config.toml
model = "image super-resolution model"
horizontal_flip = true
translate = 0.06
loss = "mse"
block = "basic"
upsampling = "nearest_conv"
merge_dims = true
gradient_noise = 0.3
max_steps = 9700
adamw_weight_decay_other_params = 0.01
Rows from block 2 of a small image super-resolution model, named by matrix and row number. Rows with one number belong to one channel. Each number is 128 + 24 x the weight over its row's rms, rounded and kept within 0 to 255. All counts start at 0.
Before each channel's rows are labels from the 100 images, of 14848, where the channel reaches its highest value: "responds to" is what is common among them. Only what is clearly more common there than usual is listed. The data: stained colorectal tissue patches (NCT-CRC-HE-100K). In brackets: how many of the 100, against the usual share in percent.
# convs0: first 3x3 conv (model.enc.1.0.convs.0.weight, 128x128x3x3, each kernel summed), inputs 0-127
# convs1: second 3x3 conv (model.enc.1.0.convs.1.weight, 128x128x3x3, transposed, each kernel summed), outputs 0-127

responds to: tissue: lymphocytes (35 vs 11.3)
convs0.37 [ 67  99 167 146 122  95  86 129  98 126 135 143 114 133 154 169 159 121  98 149 118 162  96 140 138 135 142  96 117 176 110 135 110 131 115  92 130 155 150 148 135 120 154 152 138 127  99 139 155 134 146 132  76 113 159 115 156 157 140 126 148 119 148  99 107 167  93 131 130 140 165  94 152  90 155 109  94 125 127  99 121 117 145 112 105 134 115 137 116 124 112 139 147 105 102 100 119 180 116 153  97 109 179 115 141 130 132 121 112 124 161 106 112 151 146 103 147 136 125 123 117 124 153  98 105  97 174  62]
convs1.37 [125 145 127 118 128 152 136 137 132 193  99 115  94  97 154 148 143 160 124 122  78 178 121 151 118 110 126 145  90 116 169 143  95 142 158 159 106 119 134 125 102 145 144  96 168 111 151 104 136 109 117  75 131  89  77  81  90 135 124 123 135 153 118 135 127 118 139 106 150 108 166 154 163 143 154 136 106 122 171 140 123 160 126 140 145  86 143 176 154 141 130 135 135 117 127 103 128 114 170  96 122 134 147 141 113 108 140 124 132 131 116 145 148 121 139 138 155 123  72 171  80 135 121 124 173 138 149 140]

responds to: tissue: lymphocytes (92 vs 11.3)
convs0.59 [129  87 122 107 146 114 159 114 137 138 106 122 180  98 160 119 100 169 146 131 130 133 100 121  98 168 141 137 142  92 145  92 147 135 128 133 101 138 172 134 141 147 126 100 112 146 107 162 129 117 114 119 158 125 144 116  98 108 189 124  93 124 103 108 124 131 141 123 139  99 107 172 117 126 142 130 126 111 182  91 129 110 134  83 124  91 101 138 105 132 124 111 128  95 105 100  96 129 143 148 141 115 154 137  94 112 131 104 153 134 125 114 124  75 130 197  97 114 185 127 106 109 145  83 141 159 127  94]
convs1.59 [170 130 153 136 131 107 127  72 176 174 116  92 118 122 102 114 150  99 141  94 163 151 128 136 124 125 124 139 115 143 164 116 149  85 135 164  92 118 144 121 149 153 131 104  77 118 106 108 134 151 133 122 138 134 135 127 129 145 156 156  93 102 116 136 150 118  90  81 147 130 119 147 123 123 101 152  62 116 129  86 138 101 110 134  85 102 135 167 171 145 165  67 116 115 144 122 135 143  92 126 153  95 106 133 125  98 107 103 167 128 129 126  97 135 138 147 133 129 128  82 128 153 126 118 153 106 128 138]

responds to: tissue: normal colon mucosa (27 vs 8.6)
convs0.63 [142  74 141 126 120 181 103 103 148 126 114 113 125 102 126 141 124 171  68 139 110 150 128 156 124 132 160 142 118 150 134 117  97  95 126 177 105 109 165 158 162 133 125 101 102 166 119 136 117 120 137 145  96  75 111 123 128 120 165 105 148 112 122  90 131  92 137 129 104 122 164 121 131 127 119  70 139 158 138 170 118 101 108 151 124 111 120 153 142 141 141 100  93 100 132 153 179  99 112 165 148 121 139 111 139 122 138 109 110 162 104 139 157  93 117  95 129 123 116 157 136  90 124  82 128 110 101  97]
convs1.63 [150 142 105  88 100 137 111 131 180 146 120 102 114 112 150 152 146 107 129 164 124  93 114 122 127 148 117 113  98 159 137 113 119 152 157 170 154 123 172 131 102  94 171 101 101 137 123 125 135 121 172 128 100 128  89 123 130 130 140 112 115 140 117 137 149 112 135 110 164 108 115 130 119 144 137 118 127 114  84 100 142 132 167 157 177 110 168 166 113 142 149 116  86 126 144 153 130 132 118 122 115 137  75  54 109 105  88  98 142 106 127 116 168 103 128  89 142  95 131 126 138 120  78 145  83 123 122 130]

responds to: tissue: lymphocytes (87 vs 11.3)
convs0.79 [162 157 151 164 135 146 143 147 140 110 115 128 141 105 151 118 124 121 157 155 153 141 122 132 131 147 153 141 114 120 127  78 115 131 154 140 110 104 116 115 126 131 146 162 142 119 127  90 114 125 131 139 102 107 121 146 156 136 161 127 149 105 105 127 147  83 102 133 173 119 152 125 163 120  78 113  89 141 117 138 172  77 133  77 129 143  93 150 114 115 137 118 153 108 137 124 129 187  97 146  72 101 132 157 120 125  60 118 132 132 132 144 156 127 194 151 122  93 128 141 113 106 141 138  89  84 126 164]
convs1.79 [105 122 188 129 146 163 115 123 182 137 103 124 136 101  83 126 112 100 149 152 143 223 114 143 151 119 126 155 122 144 124 170 146 147  99 118 147 118  98  89 161 143 136 130 146 115 158 135 152  96 137 113 112 141 142 138 170 176 132 125 121 143 132 143 142 174  92 168 129 123 122 117 150 141 156 103 104 162 115  90 151 117 125 118 107 103 118 144 146 136 133 121 147 136 150  94  98 111 138 118 164  91 104 104 155 146 103 132 124  99 125 178 136 109 146 148 157 133 124 125 123 163 116 122 167 157 129 126]

responds to: tissue: smooth muscle (31 vs 13.4)
convs0.14 [102 101 183 136 152 134 174 151 150 139 155 147 125 111 127 109 115 115 139  96 155 112 133 175  89 156 149 116 119 141 121 153 144 152 134 139 158 112 115 149 103 138 165 101 129 101 131  81 101 134 137 163 109  92 104 116 140 112 166 116 195 115 116  99 102 137 122  81 140 154 104 127 105 120 129 146 135 155 126 129 141 110 113 133 145 117 139 102 108 111  96  98  73 109 140 147 145 121 112 126 146 159 130 139  84 163 156  81 129 148 105 166 112 141 123  87 151 101 154 164 112 169 120 118 114 169 117 114]
convs1.14 [114 143 144 151 135 141 156 115 103 136 118 116 152 132  89 128 145 116 138 120 133 125 155 177 131  72  99 132 100 157 128 117 115 146 148 130 156  86 130 146 108 134 161  92 106 170 108 166 141 124 165 169 112 160  86 169 155  93 110  85 119  97 132 123 150 113 126  93 104 122 137 103  99 132 114 111  83  97 126 114  98  92 126 137  99 106 130 154 171  95 145 116 128 112 108  88 131  95 111 147 108 145 106 136 137 102 137 111 141 105 124 115 132  88 173 122 152  94 120 136 111  64 112 129  89 122 153 129]

responds to: tissue: smooth muscle (35 vs 13.4)
convs0.88 [144  96 123 164 106 155 144 143 105 134  89 114 153  92 129 117 152 127 134 142 146  90 122  55 147 141 128 178 121 162 119 148  92 118 152 140 140 117 112 161  97  88 164 122 109 136 162 129 151 125 133 129 165 136 124 105 127 122 146 145 172 129 152 126 138 102 119  93 144 179 121 141 138 131 125  87 118 153 162 146 158  98 108 146  88 157 104 129 162 181 152 140 130 114 143 147 123  96  95  92 126 147 148 138 117 149  86  98 124 153 146 156 135 108 112 139 115 173 143 130 146 142 141 128  93 104  87 101]
convs1.88 [108 146 134 109 126 169 116 156 161 108 140  78 112 108 103 103 107  94 136 160 105 111 134 117 132  99  89 141 109 155  93 137  81 103 133 121 135  86 155 109 157 114 146  80 148 117  59 137 122 131 118 162  92  91  87 141 146 143 137 135 100 111 126  98 119  97 107 124 137 155 108 113 133 113 160 114 144  83 113  99 107 112 107 136 130 155 114 120 141 115 134 135 116 116 130 142 122 120 134 115 152 111 128 142  71 144  99  98 137 133 113 112 118 149 152 187 163 151 193 120 139 160 130 144 155 100 149 142]

responds to: tissue: smooth muscle (41 vs 13.4); tissue: lymphocytes (31 vs 11.3)
convs0.96 [150 108 133  92 116 142  97  86 105 102 145 120 114 114 120  86 120  77 138 104 154 136 130 142 120 122 177  89 127  82 144 138 134  75 138 165 135 158 143 139 109 178 122 139 140 154 150  98 174 147 128 155 141 134 132 118  95 104  86 106 126 131  85 134 173 146 143 168 135 134  68 128 126 136 109 169 113 127 111 119 141 138 123  96  97 160 140 130 128 146 134 161 146 118 161 124 134 117 148  80 147  87 132 145 128 123 120 141 131 147 169 128 123 100 130 130 111 136 106 143 163 125 118 147 137 173 188 134]
convs1.96 [141 141 126  80 141 122 170 152 112 134 137 140 115 124 154 133 130 162 107 114 117 127 130 153 118 132 132 157 140 130 137 107 167 117 180 134 102  84 173 156 132 125 115 174 142 158 139 118 136 118 127  96 131 129 148 152  90 113 113 163 118 147  98 149 138 122 112 181 163 151 120 136 119 137 110  79 130 145 107  74 120 106 123 103 132 159 161 149  91 140  91 136 132 114 141 156 165 131 145  95 101 165  74 132  89 119 114 130  99 160 144 108 122 117 105 126  91 114  71 120 153 113  92 160 131 109  91 107]

responds to: tissue: normal colon mucosa (41 vs 8.6)
convs0.70 [123 140  97 136 142 120 123 105 142 131 111 117 161  92 121 131  90 112  89 102  89 146 103 120 143 150 126 141 110 104  96  95  98 124 102 110 133 100 153 131 146  94 145 141  64 132 129 136 126  77 128 102 114 131 109 174 137  86 123  77 134 135 173 114 111 143  97 137 116 130 161 145 106 119  93  82  88 122 102 132 104  71 119 129 169 151 156 130 132 139 110 135 103 148  99  88  94 138 109 183 133 100 155 140 127 102 119 109 125 124 112 145 131 118  95 142 169 162 145 112 115 128 108 144 114 121  96  93]
convs1.70 [142  79 151 155 113 158 120 113 120 121  96 169  88 146 136 112 107  92 123 124 159 118 132  91  99 125 122 145 142 132 127  86 138 141 121 138 134 129 166 134 111 138 155 131 136 123 105 153 119 129 108 145 128 169  84  88 128 159 162 170 112 112 141 114 118  91 146 127 151 110 127 112 143 116 151  90 138 163  61  70  95 137 100 154 155 128 161 100 135 116 140 115 135 122 110 135 151 133  81 124 126 150 141 131 113 110 133  99 141 133 118  97  86 136  90 108 140  93 164 155 191 103 119 104 144 157 106 151]

responds to: tissue: mucus (40 vs 9)
convs0.101 [129 124 148  93 115  98  95 140 145 170  94 158 155 106 132 107 141 130 127 173 149 140 109 125 177 165 158 122 133 118 123 127  97 104 116 131 101 117 156  98 140 161 162 136  97 131 120 121 177  71 115  87  99 141 119 169 169 130 100 125 132 122 139 111 109  90 150 126 111 145  90 106 173 147 146 128 146 132 110 113 106 106 171 117 139  91 116 126 205  99 140 138 151 119 172 125 108 106 123 131 105 155 115  98 139 118  96 149 124 159 147 119  78 113 136 114 111 139 126 110 121 114 117 143 128 106 111 160]
convs1.101 [129 134 122 140 123 142 113  93 129 114 119 114  74 143 105 103  98 133 135 120 148 132  96 139 184 141 129 108 102 118 120 148 121 119 135 154 119 110 122 136 128  80 102 133 133 112 119 138 137 151 109 137 106  98 114 120 124 100 107 124  98 122 180 137 110  88 127 120 130 122 113 112 150 125 111  95 105 154 103  89  61 120 173 151 111 160 121  97 220 151 112 153 140  89 137 159 156 110 128 151 140  62 138  96 139 138 136 148 102 137 130  92 121 140 131 133 111 136 175 123 156 102 144 102  89 132 138 147]

responds to: tissue: lymphocytes (32 vs 11.3)
convs0.104 [ 83 136 107 128 128 159 102 112  67 128 102 117 129 176 175  70 116 117 138 128 164 154 125 128 124  94 118 114 121 133 112 145 104  91 135 133  98 101 106  68 145 148 140 122  80 132 107 114 107 147 119 126 152 132 207 137 137 193 112 137 115 113 132 146 142 130 141 127 102 150 133  86 106 114 138 125 110 148 122 122 118 173 128  98 144 131 155 142 114 117 140  96 128 137 170 140 111 139 113 104  82 124 141 135 106 150 136 135  83 157 127 140 148 135  85 115 145 162 156 121 164 111 123 122 160 126 118 123]
convs1.104 [131 150 107 107  79 162 142 133 128  79 122 112  94 146 133 112 143 138  83 115  93 128 136 148 120  94 131 131 164 132 125 121 135 102 141 131 155 177 126 133 143 132 131 111 124 111 144 116 106 130 133 125 149 122 214 107 143 137 116  91 132 152 132 139 166 113 142 146 133 128 122  88 120 145 170 114  82 126 120 124 161 131 119 139 154  81 136 130 129 132 142 109 119 178 138 146 109 118 130 100 110 127 103 126  97 143 111 133 112 158 114 146 113 116 119 164  95 226  89 151 130 112 104 113 118 184 135 128]

responds to: tissue: smooth muscle (70 vs 13.4)
convs0.24 [153 170 133 154 129 150 120 121 127 151 151  83  97 152 137 113 132 166 125 145 144 161 164 122  91 124 120 115 114 134 168 173 137  77 167 133 174 107 152 132 103 104 157 135 102 130 108  57 126 118 131  54 147 122 129  98 112 126 146 149 127 146 106  98 127  98 135 135 117 131 128 152 122 134 122 106 101 109 112 153 116 125 120 122 153 170  88 174 128 130 112 150 136  81  76 147 120 144 147 113 136 105 107 115  99 155 102 148 133 138 163 126 145 100  88  86 125 107 148 133 125 132 126  85 134 135 124 126]
convs1.24 [116 124  86  98 122 128 136 104 130 159 157 127 125 113 100 100 130 128 173 147 129 125 174 123 120 150 161 106 114 133 122 167 122 102 106 148 168 110 111 129 139 118 132 121 151 109 124 115 120 128 139  89 139 124 173  71 110  84 120 110 100 124 107 158 149  97 138 143 108 144  99 105 152 161 170 132 127 123  86 144  73 110 124 179 135 137 108 129 141 145 128 145 120  64 131 122 148 130 107 144 140 128  74 104 106 139 132 112 102 114 108 147 137 150 146 119 123  80  94 120 133 106 198 147 112 102 115  87]

responds to: tissue: lymphocytes (65 vs 11.3)
convs0.76 [122  62 151 139 130 144 120 173 108 126 118  72 169 141 120 141 177 124 153 124  90 126  88 118 109 130 179  98 164 127 103 120 147 117 119 102 161 154 100 118  66 135 139 168 146 153 119 133 129 143 113  94  99 128 139 110 111 110  86 109 109 122 122 104 124 106 128 122 132 104 133 142 111 125 138 132 103 143 106 117 100 186 108  99 142 138 138 178 113 151 107 120  89  97 151  98 145 146 120 125 158 137 164 153 149 157 110 133 115 140 133 165 117 140 148 160 126  78 143 127 115 115 126 144 108 104 169 119]
convs1.76 [129 118 120 116 135 139 123 159  76  61  76 103 131 112 136  84 148 118 112 126 159  76 152 105 103 144 127 104  92 104  97 117 131 132 119  92 103 120 110 126  64 132 137 132 116 158 132  94 138 128 147 129 149  89 114 126 147 129 135 142 111  97 135 120 131 144 189 112 124 124 141 139  98 159 151 114 121 150 130 116 132  84 136 137 126 141 124  90 142 103 106 107 130 131 152 107 102 185 154 139 130  98 102 162 125 137 131 142  79  74 127 137 149 121  75 103 135  96  97 172 123 130 108 115 124 126 118 136]