config.toml
arch = "unet"
model = "image super-resolution model"
dataset = "stained colorectal tissue patches (NCT-CRC-HE-100K)"
train_examples = 90422
image_size = 48
crop_scale_min = 1
horizontal_flip = true
translate = 0.06
task = "super_resolution"
loss = "mse"
scale = 2
norm = "batchnorm"
hidden_act = "gelu"
pixel_unshuffle = 2
widths = [64, 128, 256, 256]
blocks_per_level = 2
block = "basic"
attention = false
upsampling = "nearest_conv"
init = "torch_default"
residual_init = "none"
optimizer = "soap"
beta2 = 0.95
learning_rate = 0.0024
beta1 = 0.95
shampoo_beta = 0.95
eps = 1e-08
precondition_frequency = 32
max_precond_dim = 1024
merge_dims = true
one_sided = false
adamw_lr_other_params = 0.00077
gradient_noise = 0.3
max_steps = 9700
batch_size = 384
epochs = 41.2
lr_schedule = "linear"
final_lr_fraction = 0.1
warmup_steps = 290
weight_decay = 0.04
adamw_weight_decay_other_params = 0.01
Rows from block 2, named by matrix and row number. Rows with one number belong to one channel. Each number is 500 + 40 x the weight over its row's rms, rounded and kept within 0 to 999. All counts start at 0. Numbers have three digits each. After the name is the row's rms in percent of the matrix's.
# convs0: first 3x3 conv (model.enc.1.0.convs.0.weight, 128x128x3x3), inputs 76-94, a 3x3 kernel for each
# convs1: second 3x3 conv (model.enc.1.0.convs.1.weight, 128x128x3x3, transposed), outputs 76-94, a 3x3 kernel for each
convs0.97 099:526498503531488477525449498473444470508537558537548526493505565471459480567443527449540491464479480530453513515449516542485549527576484524479443549483414432493491466459469602502560522543503544436499537471499525520431552535488453460514491509529498527491570490526433551521497489531577473539453503483517436437522553431545508534484457507511505496421482481511527561459522434504474538436500509431554528363519494594478443544483525425471447523548491416537501451593496575537510600514494449470459472495463487577576561563496
convs1.97 099:409562536547522538449500480498528536446491487515500516564494476492550467458450535443451477427533439482483521543507458493503530434594522510527545470515502560483421468464486518488478515510529428587481537517512481558549511506443565461515515414451452565502598484529544434581449529496501550512517538522527519443568534485495505452527489483521487493478535463489508517459576524556552493436541512506480459421541433450479517498518430560503426595494492548477575502419504495381525540490459478498493528513503494490509451407521
convs0.98 102:414453447483429539532491500511551522467467524502478558528454442500469510636510595474460469584526538545538476547498529522459479453500443510487485510588483471523513485525500496501545431403489550498503442487530576479522539431469442564551453584519533429490562502575477510482542449536473557532476462536472491542469525496532502528528522516489519585485480487533548502602583458463560516500493495449530542534490506506525461520471456540529523548535455528484538502451444487446576487422497395446544551473490522566502553492485
convs1.98 100:493509561426477547441504490442481551500434426505522547520496469536489424524403544458540525522523437424518548472519499577563456509481591442509491498547504601512546502499587496491473515440503498562448480507496567567469565447577514490507465502470501472509559498472480496458554465504418562529510545480470479502555488569494468500486494462460458450459451530447483558458475486546528455504523442559559418528502474513589457470488527462533534515474505516512530533537538514549463545451539525464618511505528529580463532505574
convs0.99 105:495475524511600590510503570499472498473492500525529500487466483465422511491516553521535552503506410446522513537465458467535454512555445469446539489481527549521493424441512459533508480474508510491550489419479523534476532536491448470464526477483449479568481480566481462487504511444499440498507514534584502492546440484482475479440509426473536516460505513529495569475588536537427531527467435494477588488491477494447466449483489541527513539451497512526514458438489451486476458475552519430500467492413569491495455506432
convs1.99 098:470473542506482470526547531517579494502569556482491491491548492557494488509518454441493469451509451492538488537476534477445438464460536500544495485593468523530548516518491510471411520439429441480501561538499447505516488505438563504529445510548528533512435506487495481499490534531465469522547527531484520488493514544544483548542475481489545573563456497459494435496512540494475572547505489456483512462543506474470503527467506508550477506444472553511575486556479643541481553441536549566486415472574546533468522556503
convs0.100 098:520494486474458465450464496515460540474506472546566535428485514391421497523528533540462484489465537511529521521499434481524526515543499445489536450504422487551497520504509528455520564445503493469561509548523546496557430425485480514421527535475478525522466495517441472496527520529534552575489546493462508495508504459528527448468489473473525462477494494504537529470503493499517563566510473466506483560545495463434512537510559532586546464441487491478451497431554522498521437422460464462477547558542555456432514492468
convs1.100 099:522535527489453510483474512455409571488508494498509541446561548530519589494508497515495491518546482485439472442544460525503463543476566530433551540530567527390551492569562565557423527521466466443479461461505453562508541462462440499553483475532545537520460469547526562545483479511461573481535538455495465526490441523469502523519538475515513501571525463561477478476543505464517527424505490456473483436553447565520499521490570526421588476507615515499426470537542528478512497431447474548546452510471525502492570517602
convs0.101 097:496478493573569501497483527441460507460525523564506540547462475483475509538449448440475496512494538484560402447523491507515504452417505463501491480478521480501442494555484505566523563563516481466474500530536500496448542522498501523450475509550456474529521474474439444454416485544490534468477467541466517521581485456490438533530557453583611591529591542473451489426462519498496502420460495541566614481491505521532515462465520475545529506565500522544481505477548507525453488411507457584514494577510571498523513519571
convs1.101 100:475534445541432531458444501563519484476491521466540594478458490461454478548483505508448429483426494484540456469426452528422448523431404492503517496433481565503465540522500489592549516543515485541434491551492493584564479562454430465497496545474568542505505501433564490583418550527495438599482509438430488479417578491506456472533549586539662548526557548463544554491474561532506509516554461429480483575420485563464525483492530541520528487537461455445595538542514433460543489413456450509512430547475542438545537542500
convs0.102 099:483454534502528518491533499481504521517551449430505499444479546512480493508485582479473514571451489486480458458496464475460559526405554555508542432519490537534469474486455451521608545446457484499436474500583516538519491531502473553547538555498574498550460543486484506521556526479495577501533445442572503475545478549510447439458418490587495466513435463559479527571483470528496510450479519497569591542489529558544499471521540569512460517543476479429536459492484456413552501515480503529457479417434517494536506454491
convs1.102 102:496472551486458498518584510439529516503471423477555528527517506435521485485493424430527592518449516556538432471482517426456487483533441463522526455462523456506438530517551492523493439554539453460458553428495497424473531421558519567514441524521494484535480458542468504504440512555531568550533503480430495519536546555550523448447484530549517511400477504492522490543438500492518463439452436584469482527504428535588526454532463527492443593465400498476496531520444485463479476451463494504471495418561510510479476473491
convs0.103 097:560507482479490526512504478466570480522538530449467490486562489589490511521492468511489510439362455490479628548543477485475508500473478511506503521591499497540544471509541533430507517538593567528482511539461452486553480571476564560433514484556553571497529538459521558555452498507491500464547418507516520511552496538543464526454479485458529524444562498587494508447496494523506487430519462497490567499472503463514508468481495520484505459526443485464516524471503428517472477534529558459497455509464538573474458504569
convs1.103 101:545481426530504551480543564457478532570449516566495429469539545521546524582475582489540482508503493481495495494488506545497471502484554527516500536458465515525462487507533527506549566508495459518535539462533417558507500518448501508531570538534508500561471469479530521491467546454483492469504436547459488503456475512447559445441545594487528484523542528544483529566506516506589502443542502553499548489523428534521537509548460576471529600541542506491570500509532533442489493434500553513467533510530486427488514568526
convs0.104 098:493463469431485503533498510481509476555548518520503519559549479484551433465487456492430503467460561532556463430446494517533499494505515516479572505530551533552549543502519445537445503503506423481508448481509453503500523490480505502593518494501484540488499482501511553459553501558555503444525495542475515537462443533533508582507478468458483483554502476417520490506472494532470529486469558509558551494508447523471472435525513441466452544491549483499501496435499500532498497540493571514413515571473581555511557518489
convs1.104 104:453476493449455467483506441486573435485536497532450492429511491508530495488528475462496507481523540500508456525517521528539513522520513480471484483496522500568514520451542483461453535502503495562526466536481466531503535530526503499544528515479445479466438531456491434478461522504515558490516470513499439507553512535573484409466430489504462511523497625460466487491510552538510510483463521541578448484555510530510512460465533482436457486484452476516539498498496575497564532519522518514556530541472509531496534503443
convs0.105 103:603583411525575509465526472479591448387488530506464495471540543581497461438473543502463478538492540474526538515465536413454501493502457498524394498454511502519467421495500471471492549496507446485490508452513465519588485487487477515538437558509520551473508549508502493539569533620493501590486506495514511500502549445509494518494518551585515453446450519462415503447541515526418549506484515517510543528465410514531462521514526499479485475468434438484508509547549533471469513471480506475505550547450562454468516552528
convs1.105 104:492474515457456502531501478448497489529518487527500502498497419442456544501533468515460521502448459449518470404443506530523498477443537483534517542594476539515558504535448467585496515477494525499525480484535551557516480474562509552534492517541497537564531484541565472529453559530493501494505535517478524532503510541609460549457486475480530476490513482529508472522461454443489520480553472471499531508454462437508494514514458501474494486464518486442539502521494500464494507514503496518491456479488479519378507496457
convs0.106 099:440521436472533524521463559540516562590514520546502518515502420495492472524526463533575479533497483484502478486497466568492499516529435554537515476500575479519525522532481528493535530539611388503497525433511538441524525500495484545466474496445517502492550529425545450513512486428466492503491447483542477500541499474401435544517565505546489477565543474483436520505505431462455507556585542524444496499480460568511509476490543526540477496469516432507540523515526463531522507517445477494528495506434541529529501498544
convs1.106 100:488465470485526465544466486467497500518505488575480571484433476393473460579443493497546520464509454556468492506461544480492521521458447465555479526523543409498504496514484510494544565509485517510546471521525455432479496525549573486532578536469483498507525483546484594543462481533529460506494454552472466497549487460512522517486497459564537476490475399475499558537507460489489528454425570518549461494469573480520466482538525568527424457500454473481488480478512497564510478539525490562562505534547542494480505514527
convs0.107 101:481478515555539482561526559484482533527581487475497507480478490531500499523488511505515522432476442505488536495510473544473485572550498512511450471495500505481506510506538580467503575461503475438470493573504485516518559468429445502481512423442450523495449512532519459526489535577481495415553493480549472507501550453542464474495527479508563420528486528470489458426524522518535424565544547493528485490520513549570529528509485520505490466550478448430474526514446550566568501517572620438568550527508472523497545488498
convs1.107 102:577484442479509518499445532520517470521493505529437523457520454483504478504574527417514487514496462503461464481482415525460555481554478455435555477474560513502477501529537512496482454551440551447507493531470483550485524566500509504512494540530463587502562472476538593510476548536483463484532517491460398506454549558457508474525566498519490486482512542527477496470505443472511461447488487519546472539493487504543495481489482462548504492432500511406499564528581466478495520526543443534532489463469512393473451468474
convs0.108 098:472414436508621502472416431515522487476510498465515496468478517466498517501536528452557508516495492507495484484494504531435502508479520509476477424496537479478556552510460509470490472470485497468446505492436486500496495459490472581545558571538500516571441502576486437578497493566553478469470503482420472443530463506586495532531515494497531442515450416469513517558494538502480566481453531527557546487576505421530508544543496501482480473492492473492517479560476505577497502487505461497497520484522608545609595471483
convs1.108 098:505518475468523507494473484506532398473494517460466529458463475504524537480459476496493459458532451486486544512468498531516458493500492447428510503527481490440553479470494434495555503505470552527553491450467526526484527485495544455515550425549447459499414460527443469539543397446533498426497580506566500526463479481508471550434565571484576496496454501443517525500477503428457495509528460491454463537438487467532465525520531368521515464520565481422453573523524464436496455529475546565446531452467432482445442479529
convs0.109 099:519539454548501554476455474485529487462453517573494419579538529468498492420449504479541495527495458522533533519447515577491430591472476503490464515487486537539503454459449604487500494509511479507538427486415546589519502441525501512408480415529511510532442499492522464474531439459446449490505554499496447465491480463503449555413529485543533486514459541612530526439505536440483528547493482512494384546531421441533538464437510501498529547526413592519519525530503527448507538504514430448464539509535546497496500530528
convs1.109 099:548550489493513507491448529653530568538430494545535524579453505554470494519498520438470535484444512453518491528491492480443463505581576465538487511431541546589455412518530529458450502473520523492460480476569480527501515488455415487491442500567554403410515498487512472531519473512585522531490501490488535422416438532466542475446446513472483474577448506415465495486524498481461487518523486514504532541519492531516489493551472421445461507481428423428487517512510529488582508459535513502478513477506509507471553494458
convs0.110 102:452486520497545511488518531445527480498503492467428495483545441494488506502544484561520523534471446510399441497474482499528524523508489511534525475495473488519419537517473489533484540513478428567451561507499551540542484525467536512474483550442444449456516472478494504514466545492447499531442515492530493397466522533413500554523478491468524531556496484506451482585505485483509544542478502524608503454495476545507490482505407514499508497484434422450449488473562539494487514454480545474534435519525494457463568586452
convs1.110 097:511509491516484469522589463451569459500610572525492543492507570480490575442512480504555495441572489483527489428496475521539531495489500529516517541468479563469556528527564531481505538494614503444436559503455566468552516519489541534509485487557490493523490516486441472467508469563447493515503478440444518513467479478537560526508494538473485505503549484474506545566433470486529496505432516456518526528507455508456484486470409397493480528494530505521497494485470497579488584467506538493516430488433506499469452530500
convs0.111 100:471511570468436479455591580476527536451440470519509420560476495491482549464531513441525464545458500454468491492536499406469523592542470488484443469470503469393463529542487535508452473486500475451501414532561493489498444463526473491515478461510494467449473496501446485474471519581485472476548517479459564539398537435509484505433538485520542490533459497561490443565498500559469496510483432490525538420508428482385586500545514466456545487476508456430496570492464465573462553500528477479467462494484476540549483556523
convs1.111 097:484555476454574500556493514506517455486483472464514472436487474542476505514554461554453489479542486478464521497503459461424490470510474545474426537493520472511480559553490477543534473522506510473476481451518593461536515543560583547488553489560466492565464464526501509539537510512518479507497484479535465436525478520542466491513513498440480571523473543514505535432505530474572476516542437476525477565598508504480508500497476528522525458533459463475508538548526538478483528505504531446474491455538498537506457394515
convs0.112 096:500464480479491454557429480456508480490482502488572518492427513430545482592443504450484495514502486503620495571520571503507540522504515599478535531530587547578542498525449499493473525547469525455458460537494472483463533489457582573591594565585476535580497521525498531503542540547497540510434429526535467525490501483485509522524495501546528553512519570513518479480476478530487479563501514538522504492508524473473523479547522505494503530525539474512492448521460580482477511498460566565478514454537536519455466508548
convs1.112 099:563489520471479447477486469502394495467515486498515598528449538550479480473522608581601528506560548608531518471506494499541506484526492573475496490522458528450464481451493519515464502468457509500504471450459435511453491485554511497497490489512566499493502522481521440531509516528459518455459461472500497437528422548461541476529534499444497415504502517505544439470517529495503472509479594489483391496402450448559512523553550500573492477419488495461428479531525541543468507460568539526505540527506565498527498480527
convs0.113 102:562510499394411514467459498446525498491491514507484517454484487471542467497462567487496545546458506430507456539473450529510480483492514532466511551512561540489513522492507481465533457481495556611515512492473453481438496505546469553474491548554518516512497532503508463513502519451484523429522543514508472516499485515453497451559578544532470512539421481485450537489532566490502534478432486543506473537498513538560586460479460523509461481539488502504517491508557513529524481526545531484536529524500500538449468466478
convs1.113 102:454530498492570477580512490563510544571490490538502505445446426429436499503433446489556476488551482484516501453529515459481454467500519509505476478512513586568519502583458494600507512506495476537445465507476464464531468525481478474486564535501528550471499563492507455463499493502538465487537566503521544512471473502494535486509503513501469492426501525539522518496521458527508476558480425470495492476580498523497435496513506431499482509515433565495406512519525472442562497490527532473552480489498599445503557510546
convs0.114 099:502592462557571465528511395497496499556510522576449510542551460474464430524493527498553479438511428478485552489465456442468475453575495495494470473501482491463452404478483470572558518474486449467496552490576501478502452501488453505571552472481463523474504516529464504598509470499453543495476492457461550444472441501549488466486446573518535503502518516461488512561534475475450484525509428481511458518506574500448541597532477484448567475509477588508517503492445511434508499520509529500542576499402431498485532512497
convs1.114 101:493508526494487548442523449512474479490485488449527508511569471594468492566507567472530485521510497520475421513542546490458456499473489451512520505485521504572581546507486541537571496500426563534524542529534535474474491654504505475511520529470464528528500616502519511572514490521498555575493493449502459521496546501547500558525434479505512486497487490468522517511479481509419476499530559469419542542481532446488486510497596476582492483494505529509475572456500503521444441497465510529510487484532564484502567517463